A small contrastive audio-text model, trained from scratch: text encoder activation gelu.
Rows from block 11 of the audio encoder of a small contrastive audio-text model, named by matrix and row number. Rows with one number within an expert belong to one neuron, the router's apart. Each number is 128 + 24 x the weight over its row's rms, rounded and kept within 0 to 255. All counts start at 0. Numbers have three digits each.
Before each expert's rows are labels from the 100 clips, of 14848, where the router gives the expert most weight on average: "responds to" is what is common among them. Only what is clearly more common there than usual is listed. The data: short read English sentences (LibriTTS-R).
# router: router (encoder.blocks.11.mlp.router.weight, 16x192, trained with AdamW), inputs 39-77
# up: expert up (encoder.blocks.11.mlp.up, 16x48x192), inputs 39-77
# down: expert down (encoder.blocks.11.mlp.down, 16x192x48, transposed), outputs 39-77

# expert 4
responds to: the word "the"
router.4:105149136082113144122164077159101136120097135138154103127074128096127127113132108116144139123134140117151125141132148
up.0:108139127128097115149142115124116075134129136096164080096107106122126092120125192105076133083143139095150115102112128
down.0:156147147118143125178123097094126111138129116088115161148125178129152120130138086114101071186127105098098109149119142
up.1:088110120132141099105135084125148154160122122153071147141101122148155136135093138109178126166139111106107130133122127
down.1:106109132119138148122108089137140116125117114098078108136142197123174131121142097141165112153127146180115092096088130
up.2:172095129150079146121120091133105142108137178116139134153113122135178090148076176133071119139125107119128110149158162
down.2:115146113158111116116128104140116185122100131116121096089126126116140109113182138186166148147157130110152109144119120
up.3:145137147099171146153175128111154113154149117088124120143136111159162138197102153083098085087130158130146119093141113
down.3:135159097133101120097109095125121148143104094136119129104144124100157177084122117143112099174158152101164120106103111
up.4:109150089166136152125146124130125105143114121123066132105135113108101124164104112071131134135155126105108158142128106
down.4:119126115123147121124173095096164169116104087128174112169144127125168139093078129116083121116123128156128182147119114
up.5:107175124128125146113116154106129119118111106131109115149190145123092159185111131084161129138124133130127129133143126
down.5:135111111154139132144127114115131119145150130117121118085122107120180139167123138132159116105134065085132123134073126
up.6:163098139128169151122150162104138142112142059086126107123097110110125152185119089112128133183126150156121123106133093
down.6:138132126104103170115107064100136139146169107147148135098119130161154131149118122126124125122090114092116148147133114
up.7:081097154127108181141148165141144147099099132133117134094132151125102142110150154137144150145103110136067080118121143
down.7:162119122153104138092120102124123092169137148128135093159110147125144146141150143145107119093173104145133133126095122
up.8:136117115126116124107173157121101193127102136134167108144092123154131132069145139150071135157154111114181123125102137
down.8:117141080141120157090129109102124162117106147117102161100150133143128105123115110148082120178133103159147142184167128
up.9:120080137121138131142142095146129130131150141106139096120118133075141098101145119129130128139102110137158105115096170
down.9:107104130100159111104136160159106148092136146113148125132107142090126106163118141104135156154124126143113131156132132
up.10:109085145123111128111134108155100169137102126099116153119141163088169140108123112102180104125146105159123145138109099
down.10:123091171109129117165153139126094097127128118130124109170107134114128113121112126186136166134138132070098085116129145
up.11:131157090143161167139145127096108077174114174146152148161163114144112146124157132131131108097083125104137119144125165
down.11:143150114142136174135126088143131138147113143139098169118092089100107157119155120117129153118100135132102123132131167
up.12:149102128110133108141147080137098097108140132131156081099090113116102142112112131175126102123105147133120109149093084
down.12:162116151161125093167114131155118101115078128129119167128137117160100089107121111133074119122116117155143068148086111
up.13:095122181124106085090157095148171151108128120129125124114184121146158176105143135116104156153133123142110140114124091
down.13:156146102147125125174092160150094079121123133108067100118105101160115150151120110155165131148097098134134119122108136
up.14:097126144135079140153120130106144130141136110155128139151132104124161125161183125159147087159116102164133143098126062
down.14:069120133146114123132128146136116158138182103132137162125166132139106144150125160106132143092151156116155134126165094
up.15:137122135117094077134122114138117135168131123094091105098153140134150122132161171115115145183141125127101118143106154
down.15:166124154153127125123152073128138154148089140100131123157128107159140096075117118160132150157142137125119110118134134
up.16:117123135131150131114162098125122101121149118140144115110147127183140117135140113106156111124143129146116112108097125
down.16:138153175175150126117128152149114101106147147166159137115129098074087119121149110075103153080124131109128140140111113
up.17:137102156133104134073177149161131089147103144100129121145120149122145180096082064119125103121152122125131120136118157
down.17:165103146136117171109130151138186116139122147134120121138130086099134152091110132171100138140090143166099155126114129
up.18:129139124115117120120103108138104138131109158109107157162146145118069112144132158133129098144143143164119124134116177
down.18:084169138131152126125121106102154155114147139120138125133111097111101115153128086146138124086102141084106135115169134
up.19:108138104137124135102079116149119160157109112116156140108169132128139063134112096110132088107142133128136165172150143
down.19:093110130124145134159111150117113145139129107141102172133146126143120085145074156131132112164101118127143162116194147
up.20:181133115130151108145168117154129111164129118115186092114118110155092119140120157120092144122117131131094170135093108
down.20:134129140153166116170141126148128157134124131127113147148114119109094097130157102096129094168142147114115122118131122
up.21:147198106120101104139124090099113126179135106100102126106134103136098132163137139109105116076147146117149154115136113
down.21:171152113172127175122157151147119096111140102137111126140104115173116076102139118137141099120112105057111116069099101
up.22:125138107127095116117096109119125100161119128142141175113150132140101147135157132122135082164117150184127116126158129
down.22:151160091122115154165147118138137167097169115141164104106111103112140152109156130143131139126085139107138118156125129
up.23:134136122133154097136141137155180144133111164126129144094137144111146155144106144166155095143070097151142123086160071
down.23:111126146152106127130118117122100151144146132197184159099090118140131149130130138117127092091117144152129136147174156
up.24:128141150153150125132119123144097070170124131174149123154109153106166091133153122117141108132100135138134097106153124
down.24:132111149118101111146112168153117152150136113144101143166147132142113113119155100146177092092177112122116114110131111
up.25:179118101126088106099096157128154090176074109125142190150126134107129135130125149111148130152104118172143106128109066
down.25:110082110128115105151118109153142181140085138157105133131105111149117108104129153170091109067168150141158178142123134
up.26:167134138139122157128135104123093153123165136124146121156101137134154157123100109095079105170100126137143146083104149
down.26:103132113133110133106160172124137103104150108141129138095202146132076154094152115117132143128096133100142130107121126
up.27:123116123103143155122119113117134089106101123126128131152140145129178175117129144095132131075154109124180123065113154
down.27:117124125104113112149094165104118102109160118080128126133142154098122130135103127108162139151165131170125151122123143
up.28:112118166080118112157148145117105152085079127168161130122081114128106119137151143148128132088166081138150142127143145
down.28:083141153157141152139146095112110127165168114090117105100152137143118145145121107101136087137078134089130129125158112
up.29:085138101141128120125168104124100157140041128157125102088134130100137112138169128116153128151106128126135108136100132
down.29:114131142109119125133120116122130090083128149158136084179118116136126130118160151103149163094125111127095128097096110
up.30:152137140172131102112152106125100106142151135104159098142148138140104137155159116079092091121118163134086144155142107
down.30:184130094135131121117145139103151152120109145090120179110131113134142097090138122092107166116128190121106135123132117
up.31:078106121122115152116107025147141172138137148114128114134121110078100106110145138156152124102118122136134108151124138
down.31:128125107104128124123093099108121102117117094138067147094136171117156146119107134114139137165138117121105131158147152
up.32:110142140138110088114112062115119172133129195126162133166112152128127079112161096195128101170090138190096111148115107
down.32:127126125088134126158148149139107179100112092133101158138106156087094166150126130121104131091087133086145109135098110
up.33:161120151133146075146126164159109148149117138108147166117135104118056101137162197180098115123133116141121173083095119
down.33:128130132153128130129115134138144140124125104123182090093123129103067155114134105165102094187123136161069104128095130
up.34:079090121119110097129111122141074191137133124143103098146117089141141079128127146131097113136116138118128153171166148
down.34:103169101102147092112138122142152151105116149130144166118097142176089116150102102142144166135119107103118100165158078

# expert 13
responds to: voice: male
router.13:146156120126121126099136137077158115150155114092134195139131130132163158127115105147086102129157127161119149123150107
up.0:103094109133121132096110149132083159128124119124131129147095128175162119106143104151097123141106105122138107154150137
down.0:150185093135119113114130123130149157160125153157134118094139121136085120139112118126129151177128119116170137116183183
up.1:142117126150152114138177114157101159116120091117092115099110109088132108148139095122121137122134153121134106109109142
down.1:146132108126121106116141093107148097095106129128162159137142092147131118116125146146113107136097117114067112172075108
up.2:134100112077117095135133116110148109158145126149093103131104099128129160159171089093120124166143123113151169136162085
down.2:144134139107169134100128135101136150130093163111124135128131125114167151155125088109112115139103119116151104110097152
up.3:133131103122073156121108136134139115075148104147131134108149132170157120082150151148100112126105158139134115155122123
down.3:104137136119086126143115120116122140107111097125117066119134107100102136102087109135113112120143085160141122173140147
up.4:146120148145153162126143092139123149144144130132113103089106120133091157136094166186100154124136108167093125144096119
down.4:131087131132096123174128104141095090125138151083098151143081095134142091154139124116158110137113123131107109125180111
up.5:140156176145130138115149135132141109134167162166125096122151172129117117118109133118107087115085146153127132119102096
down.5:152115160111137104154134121116133185156073098129149149145082121131134165076141145138099098141147111173137119106153157
up.6:145131141153098108141109160145144149145046127106141108104157096134144126149080159072128150126157123125143133133141121
down.6:133117180150152137132138140101154112120136108116131123129115175121111130150118128122143106171169110084131092134140108
up.7:145119125162138089107115114119159145107117110125134134138145073122167124133123104096119137165136140146131142125157128
down.7:132144124116139103148114126110112129114151129153082075096168121140117135114114127167151119100095085065123153103126116
up.8:090146123176127101119126112174149096114088134129164173126132132121149126128122123082154163155130138147115114104160097
down.8:126116151143133099154125107153183122097102139151136169129116105104122136160102179122153132117148117152169158130115158
up.9:122134094135104167112142103119138105146154126119115126184143126154151140117141101114143107102081145134155115143116150
down.9:138124101097173154110135136180111133115135144094160103125110130146144124126159114165122170109156126113130126125112151
up.10:150136096166140110116166140125142099093085095142110165120114161139148141146127125113148105153105083137156093124112085
down.10:123149113107136123186109106129118151121140092132124105130149118136087091130109093137157148126123155181090111128080127
up.11:097148122158116140132144075155130096170099165111091134141161157105182124157162075123156099122131129148105129149124148
down.11:132164127133144143133151127130188173099138126126118164136111148178104121121142114135117129074159101139126104127100185
up.12:190140135107112156108147142116108113148159147126105126167181129139150118125111162094122125146126106145134137135173139
down.12:111173168147144105128124111149105124149114142140076150102131114158114169126146087161096092122123122110169132138130160
up.13:120166141159098137112121114155114168148098099112131147128122145129128188083144090108182127150110134159071104151121134
down.13:164092104103126138101152106112175150138123152112085096168136167073140134087131137112147154133117116135092172160101129
up.14:077105137147114160098138129104092123122156134159094124109109101139123163154132120124151163175110125115170089161121121
down.14:159094117155059122137104106153142159103115118118093145088137122110129084149145163162089109139116097142156150127124095
up.15:094149155168109141128122088121104085114102119138156145165133171126138161127097115109097074133144140151148113157132189
down.15:140126157126072132144185141157189121096113172097093114180145081167114097115150137140110135134081129081111130123109166
up.16:143134147140120152154115158101119079113162110115141171154116124115127164118153099157144149147158124120115144172138113
down.16:104148145095146109101132103110124157157106120148160160164107119145108134135112128100133108117151088138119139106195137
up.17:084100162134107157107128127154149120161120163116132151117138183087147135106129088117130133119146141117184107107177161
down.17:116175143140104127100130182109130119125113169198163169143120154143109147114107158089129141130123091158068164157149116
up.18:148119106124086117114135144082128126129050118090142114126104139152170172112149144117127103142119105114132149138163128
down.18:123091128138175122173132116119128101148168159125112085101150113103121125169158155103133162117140098126088116122093151
up.19:115136136154105124105111180123131107166070102123163123116120115133127090148126130112133139108141141134136120183178106
down.19:133124147138102125100098153097151127128127100128140133150100089118105142116103115136090110127173120098155159170158088
up.20:122105157126086081114122123124141109127167126111102125097147156117125149132139113125115094125092128151140136091093165
down.20:142105087113113148079158101099103181136102127163163082123132124148200130095163126145156107127072153118160102122095153
up.21:141135095133158130090126116110123163110132115130111128112138130114153155132101125147110141120162155175148117098152120
down.21:138102141106125133115118149159133106129146165141150126099130121169170075207124139095157160143123102129105135127124101
up.22:114082168164149125117124149135138132170114144105145128136133145105090081116118119106123134118137156158142110125077133
down.22:166109165139118152160116169142125157112123159125102207142163124136154142112135136117107131120143113136055138112121114
up.23:104144189114125105129155131124095127079096105105177155105138146165144158159137142090132124097126157128128117136126110
down.23:136091127170130102134106092088100149148145123145131151153159145137138084152107131113081117138112140096131116118129104
up.24:125108137086134120118123112131119160100173123097116108168107098118156075141136119067140137098126122154092118156115088
down.24:134132145124132109122139147143163171089150130180145105121110127118073128137091097121141108136150086090124141145135105
up.25:131146134151090086120135119114138161165157135119136142161186159147067087160161084087112116142130113109114131115143105
down.25:116144068112102116096146125149124131142133114136126128155113101143095142105162097133158110173125198139174085156102151
up.26:081175132144107127126165079117129094116124132148149137141115127103085124160156109209114142097130133118124111119111174
down.26:149121115107109112137129134121165150158089141115098132095123122130098101071159150126141101148128131112104123130138121
up.27:138149157146129123137134131140159101138095103124117148085162129109172167127083119089123102186174096146189133136141092
down.27:131127128126121102168134128092113126092143126091084144142082089130145184140149126113109130177159109137086141124109124
up.28:123106131120181104129128086176149130141130146135128103124105125120119108136166135143121152130120132128126126134089126
down.28:149078144152141153135150199174110175185127142129083084129159129082105141089149140114146106085137138136112130113110158
up.29:184149135123097116146120190149162126133109113145092129133139068139130139147125148085122127159129130117120146093132141
down.29:108150119150132090127134133115112118129121121138198099116149138098099181101119081132123125149181096074147101141134125
up.30:086125148137122137154139097113130105095102128097137113150112143126094154100128119095121133150126110103146123116094130
down.30:173119100114132142112095119151143098099121125133114136128156142118101136106125135172109141125106138115087137174112130
up.31:128149107134165132140120102137093142181112124137117133123114096148124142096109128117126151147146142100104128125131132
down.31:140065125101118147106139119186127058097092150115128152146181121167140167102148102113138103143154128121145137143101159
up.32:103089140148118112110126123105167115102136145124136124127092159127180118123139096131129096167133146121118128135170163
down.32:113136120183140096163155135115162149131110169087103108103127138133125115128156086125106152105119127074135156113075161
up.33:112134153124146099142089132139147134121128177162172137116145107123087166145124164161086168161130146137093132093090161
down.33:193096125128095108107145120188119102110149130079174114177124123111160083079156137098146143123098073121096082110114135
up.34:178183144154084114135125137134126184136072111146112154130161110130119119180173160133115083127104120128075116110117105
down.34:139101152151139039145116074136107145124126142136146122095065113136110134130162124188163097149119159117112107162110110

# expert 2
responds to: voice: male; the word "was"
router.2:128127106127109127139142140113090147152071117117163151093130149136128108103100120179146112154141116099115128142149132
up.0:134117120130102122170119080115104127121113132163126108141100104116155103135169139176132092146107135122115094119128122
down.0:153138122127101111166098175146147109122121090109139146161127114194095118109101173146112117139122110160151136143129152
up.1:173130109153115123112076158111160192157099101134155177143101138125155122153125128158118106116139143147110139137140067
down.1:140135179124125117146127165124143143154134091127165138167108140142095114122081163140120140125157143161118158113172145
up.2:122147158126125109107139116125149115091087135140110139089136156095096191120118121119107150140161145093136137089164196
down.2:066127148115164143158130099118147132104102139125115110134114158088147143117136129110139145134176091128095090087092075
up.3:134133118088090136128126158124158073179131111117137127118149091120116115135142114113127129083098152123177140121155144
down.3:125126143163109095130122140122126135120131095114099160154113099127102139122120104117102113131184133104130137152100145
up.4:132141131148124120124148110131164110130106137109105144150085164137128129077137135117102163177110108109138114152114139
down.4:106112133142130164088133130142134182124104135143125138125133152090128126065134098160130140114145119142111105148127097
up.5:168147171141097114131122100175118181151127105084087155085136151141078161111135138147119147175110150144126134139128136
down.5:145117083107081119103127123099132149125114148089115102184128134141149136116138136161154138146117081111144145135137112
up.6:107166090125100099152102136112142127122110136117134125156162129125156137132146183098104095111105150141121137162100070
down.6:145092156116146139161176183175103140162177127160146128110110103117106095108155103185143124141123118148098143098139144
up.7:142109153140148106151133132110149098103159192094113167149180145109116167138126149137093125140160139122128132096124129
down.7:105110093142100100133109143185126171113136121129124137113103116151100144140134115154132131119096108112116144121119138
up.8:110123120139101182096149140124135113131158158102102178148137161072138127134110092122114163134137143148129155133139163
down.8:154166116089137150135143137127146145148114156128162108144162109162111116156138106155152104106121122159109126142112105
up.9:140138103110168145095180102122119149140086089141111087137125161122153109138134136069117155103148122122106124175110097
down.9:137125172105168127114128152117165137097120125099122112174084124134105144085098106122061129165130118120130177117194076
up.10:124136132127136095136122172145114099157113138121178132144144113130132124107148136121125099129116138146125114084089099
down.10:107130084139105130140078093130112112149137112119095124146151108116105155097131113132144092113126136148119129119079127
up.11:114171176145142109094115105124121078122123101145107131098096155115154220111123147127135100123141123119133147092102127
down.11:131101128163145153148148106123137118153144117126098136142107128096114150105160131117113109171162126102139111159130122
up.12:125135089153133139135082147157136176132125126132150141133116098150145086117116163126139125111147143125128112158115114
down.12:152137155120141127137130132127156099120129124110115130102140151135085107152085137133108121125129118152117148117164186
up.13:100113097132090123090145155147068089124139128144055123146141130129160131168122109131127162136167130143110133108128106
down.13:119139120082098131110115137125151098154143131063155108110138108090139124139124147151150114098126102123158104147084088
up.14:141114148118089139120149148166164121151104141103112116111123162136131141117100105102115192139124153175091112154101147
down.14:144126145115124193099117142142137145147143183171157145130135123149132120105137164106102157130120095108125133172125123
up.15:146125116122099148110144115122128144109118118140174131146114144127066122078146147155138165143075124167110084157111143
down.15:137067141091119130131113112103110147111131159105110131126104180117085160114153123132118122122116132161089106184102138
up.16:102131115122135152100110087085120155136119132125099126151136175114168128103123128137177155128144096169080134148134107
down.16:123155158128104121162148131139172151099119123155121140106106152141133155083132150143102139117132107149136157090104136
up.17:104125121149138113161158119074127112108062157151133096120105125062171191119151121088153106096130135118125143137135155
down.17:119118137105130097136145120103167074112118129105085123124170122151119120132162157087105145107126117101091091096103117
up.18:104130140157129137142153118122119110122087115114121141107140109092118175138149086124186117102133136156114130096102146
down.18:132173125122115196120123113100151135139123131129101117128120194117141116103109155141146130077161135111113070123131160
up.19:157110134121141092116157086130123160113175142116136110117131157100113145097114118115143122126113135122111127134083101
down.19:143086145138170111188132160139142152094107121118105091125128093142167072075179121180102115146116161112131074123049141
up.20:110128118133137105062133147129199157143096090107190165100135136132173085156103107120161102119122106131151131094150115
down.20:135129178113160148116174155163096122133101131153119099107140115135102134129161174099093121112116126134096113109096161
up.21:146146136171106110162135127110130149127113127175067117129136141147104118142107200106100086136128152128123131094139135
down.21:105113140131123107158126139117091112166131142132134102142124123081120173107196149152144099118141134094111121149098091
up.22:156136104123140134098132128135148110162096161121114138144139129112179105144128116119134135112125098120144100137171129
down.22:143143149161144078177109170158114127110122104135135130114127114117126114152164135146147128121156137132109120122101096
up.23:159108141121089135138166177158122118142112159133176148119109172108169120092107128090150182121122132118136112108173143
down.23:121172174109112119088108147111103133134144104155102126142128117154070143095130121131108153148131099124095154163136143
up.24:125151148144113084080136169159173092170135140138114152095147128126123135164111115117102129094144160111128132080168099
down.24:113124120177109133131120132105165140138117134099079126111135095089102164137150131121158122142161135053155132110132134
up.25:069139132123102125128124087119153162161143135147092107167166120117148139092140143065129087120138152145142143096144152
down.25:088104090104120146103091150131137131118125137158091142144121096143108151131142095156165156135137111139108118127121113
up.26:127114153137120139168119127129162119112090077123174143084139113124165177129125094152113154141121112118155110111163037
down.26:101147105164140099103106114107152113128144115133123118111119149111099170116106160089102130137160125140130117131132137
up.27:096130150076121195110093111161148120083149101140130133129132134165146126125132127176110130104126109186140154135143139
down.27:152110112149145127127150128125131194116132123162154117078115110113127164140156119126119104133092056140123131119136142
up.28:122112109145134104121163128121112129123081139140113137135121091131109121102145128157139153121109160093131130116129150
down.28:129141156127100172125108105112147144110117116167170159176130160112086128089094126120142110106166127118142137151147160
up.29:144152085131141118117165136140109101110083101127147142125133124136112154129148148089110104122156145120180121121090184
down.29:115098085135105139122079123150159139140154174097084101180134102126129118106137105128163157106153145113105132125091137
up.30:166143116126077168100162134142142170152104091118109165117129122130119152116144149102084114168127154141168120115179102
down.30:118105167118128127101156142092139091098091126151107092135141134161148111105119070160115117128084134127131161118129128
up.31:176131147142155140153118146170153148127125138141115129157165159126149124123097177069117132116125116122097151098095156
down.31:137103153126160102140145117148148151099138138156168109157114136144106152077122125144117129133115134116164100114099117
up.32:062119131152135120103138109157138134101075168139076161145098129132183116127119127137113100171124162158104120097128141
down.32:121135115136111122107082097123101126152145157144144099134168107142082121141140167151134175124143182116142113108096155
up.33:136119143138122131134183167094159098118125133121128126159142125105107127155118201107092145102075151106112134098123131
down.33:130098128102150096101113150138104153117133136095183114166116096160094120137133092098118101113154113104119109121126111
up.34:108116108132108133120127143134107090181070123125131153101150117132101172089127123159126136183143133124131103149122086
down.34:156112130143127122153133113101109140108108144085131123173150104167141101156115109109097141088117151140120121143095143

# expert 11
responds to: the word "of"
router.11:129137141134168124151094122114159149104169137099109086125175117117149094164126137129144135071096150103110143090111145
up.0:126156145136147141107182135169140094147128115112132141127122126153094143125126110134112117141124116089178124120109161
down.0:142093128135122149154126146120100101129146169143153141086054121103090107157097179104103102099136105120082106117162171
up.1:144178120127113112130150150098133114137108140108155155152106131153075139170125136110158142130138121148130125142143112
down.1:119108126080144132116127115138106093110142133139098111135159110149144132130161137133095141112074113134145154135128174
up.2:136137160113146110149135132114118144163125165138194083153160134143104117103150138147136136133136103109093166107140161
down.2:120122096190123148092107097107163102129148114117109127156103100105109123118122114121136093146157096144161153170089152
up.3:120165143143112148140174085127114117131115128170109097107134135127090167115134148083140133144090145128124124157141104
down.3:129119109198113139129124146121134138123145085117140129112145150127121158142109104156159129095140140107169100121122107
up.4:148124095124100099145090136091129100155164117118137110131145106131141086155116201157113120113091141118107138158149080
down.4:120166116140111129142121069088165141086162114092116087155121106106131095140114122117146105135100127096140192090107137
up.5:125131110149098103145133073141120126140186145117139123175161120084098139154135126082096125153135153111157136086133144
down.5:124140099132137179108112143133124151117152144107121149119146113152133108148109123181125136123103141142174111120165154
up.6:147122132113103111167116167148126091068103144144129115094128136127085140143122142130108122119147102104134143117171083
down.6:136118172115140101154109110149165090168146135113120115168129086148095147145159105086085116136128156156152131156102161
up.7:153082145145198111135113140124148126157127100139136149128118111090101077151128131101130120180141138114106084156133156
down.7:139154128166136140142135106085153102094107144128109125158169186142102114132156144110112143112112135093186132132095172
up.8:119191115126141142112129091160141084144071119134125148178123100125095156150151127146149180149141113134153120112110113
down.8:126136128109135148100106115132131163143134111129153101097110125124183132152154135099166112193163135148141125166104134
up.9:119136126105156143124145132131098165136123132115109082129158156139141110148128141135134146057158161115087130105106077
down.9:109091134143149102104117137133151083119150134144139161162152160117095138136105081113116090160148121188133083083129129
up.10:078139162139182078129132109127149154090133067142122139109116101146131176164089117083083086120160125115124110091148140
down.10:156084116134099125114137171117109102143100143100111116117122140142135152119124133161105112140161113136162122107173152
up.11:109151082106130142109141118107130099123117125129168127109127097139123116115119096092086141148129128133155140139177132
down.11:137116120106086133143147144152135094161114099081149144111104165128123150141145131140157146153116080126142132129112094
up.12:130129144162144103099140135150129121140132115119118064164120131152157062114117142119113127159155131142139137101112101
down.12:114170109081124096141145095085109110107122120136145134114174129118096179164170126098128117151092131128156135100159156
up.13:143156143139131126108135114096110085153155137123159134124108115104117160090152185155118133146128139136102160112117146
down.13:143173092124132167121149118116156139086157140125110163134151141157132128135108134114114121138109141090152165086127152
up.14:176152098127155142115134109092156125095191119100110092145140121094137061141131140105106145139093157123119142095162115
down.14:139126092091166102123107052112123138122118121130150092157129164154104119116140135091148146137082130108128104129140154
up.15:103119111110170143135154173125129112086125119149096114091146130164160152141170111115153114127097119110100105096140096
down.15:122127117094114166133092137138109132119124120119156119176138131125161161084153157117167132102161083116125141107114148
up.16:059146139129162142115163117121129141094144101139094083113136154091106122111117129096146094139127139120185125059145131
down.16:111130112159121099138172122101127120133132112174159159055149160131118133126121128150133112180084122116156115115127100
up.17:113134134117099123142135135125189141140118133112130096098118159131151152113119155092140152111164138105096102136164144
down.17:140116116143091129146134146098161138155134109132142155157126145147127161122115144145180103126128115125093143129149126
up.18:121128125124139121129111104096085102091136099128133106157114117138109148190126149124106141174116143111124126117124122
down.18:084139113125151147096139095100108133101122123158114134118107101157141114145151134153108145100150114106173160190128143
up.19:098126126112098132122092122154101099122157107145169126119126172097161091114113167108132112158141120128154151149195156
down.19:128160130113139117166129136108141137149101137095103130116139142167143198176130139116144123100082110173118122065154122
up.20:096130139130147167118165130143133090117151117124128109152109138116126159158083113100140141113122121159124113107111088
down.20:133147145112084086147164180152110107110100161098154153128153132168154096111079162140107122118097166162163111174117167
up.21:155079118157126147096155155112138149127127116130164137129167145095153159107124098105108149079189135128108131133120101
down.21:123121131114142133153122127186141149120103159141111143127126158159095150084120159108126126140141138105109120085122139
up.22:083130165162131106121110148138116128145128133149125172126103096119083081149110108141123115111149163162136159156091105
down.22:134083165088132095145156137101123135122115149135167145123129146138128129164099132117125126158089149103162154080089106
up.23:092128165115145151131157077132156154108188087132104143091149144131102150134121127083124119094132134126141150087157131
down.23:126124108118131104121127129127126110132138124125091117107166128101173142144114149159164141148121127167130105101109097
up.24:135133118145118110090161120101094074109163142104100127091147107122111197111132156097114175157146109151126126130114089
down.24:181166136153141114154078122104156113107127106135161143123097138138149072108070132091127127114133164146101145155154152
up.25:150119141154133107146089122140114078140137113073132069138139129127121133126100185159122124099112122133122131140072102
down.25:127160114124128110157110091080119130111152146124097092133167149125138126151172153085152127128120165099151170118110134
up.26:131128102111125090138171138074127148114110108133146127177115152114119137152143089129133134104109105116123109123105075
down.26:118112158142154095087140123147148159148130130145069162151142109115122086113133176142131109106153142141133073162107142
up.27:125163175146164164118148115113133124107133068115118138147090157093058079144144126147144155099100105101134118114157141
down.27:102115153136133157149145144127133127092110142151133142143130095106121148161104123118150128201085143139122131144078104
up.28:116126149128143133175111172117129081120137131140164100093158145157137127139161131119137139161095122130103135106097108
down.28:109143108123118148171108087133161188146147145114104131147134133121146126158126113112145120130162068118130096104128131
up.29:119115144109085112079152148124149085107139095091173134176141152146129105138132108147187072122148126156125133123157101
down.29:105150109128147101140138133149157110139143083146073102105106122122151107131129118141132149105133107113115141101110128
up.30:150115159156126137113138114114152156106108122128141161123122145123161115126109188097113075160110116100101153095161133
down.30:097146107159104122147123093066164103147132110117115128105125094161094098172148130124115171126129137123121122144127149
up.31:127107127141136125140089152139120100118136169121149083155122120115185156144127164137113090137122147147073166145104105
down.31:137154102102126132128151137104132132128122126098048122125139168156116121128141126127119149112112144092149143083118137
up.32:088126129119142164138104134092143133160077136131123119130146076091178112133122111169156124181121102079139115163123071
down.32:124076157117104119125117132122162126099118127100129121143113130119152151114102111144132121122155116098115164143176092
up.33:046132144128120119123134094147130192087094078147089139075121135150155162085137144075117128130140125115146154098131169
down.33:108098143152120150121108171149113109125090129135132151130105136128081100135119094162178119160110116162184118151195118
up.34:080161111093128122133109164164138089115169117149139155096139087131136116120143141151153126123156096124121125127117139
down.34:079156141124142158135125120133109147141125152103148121208114139067154112108136146136100152138138109141142118128111146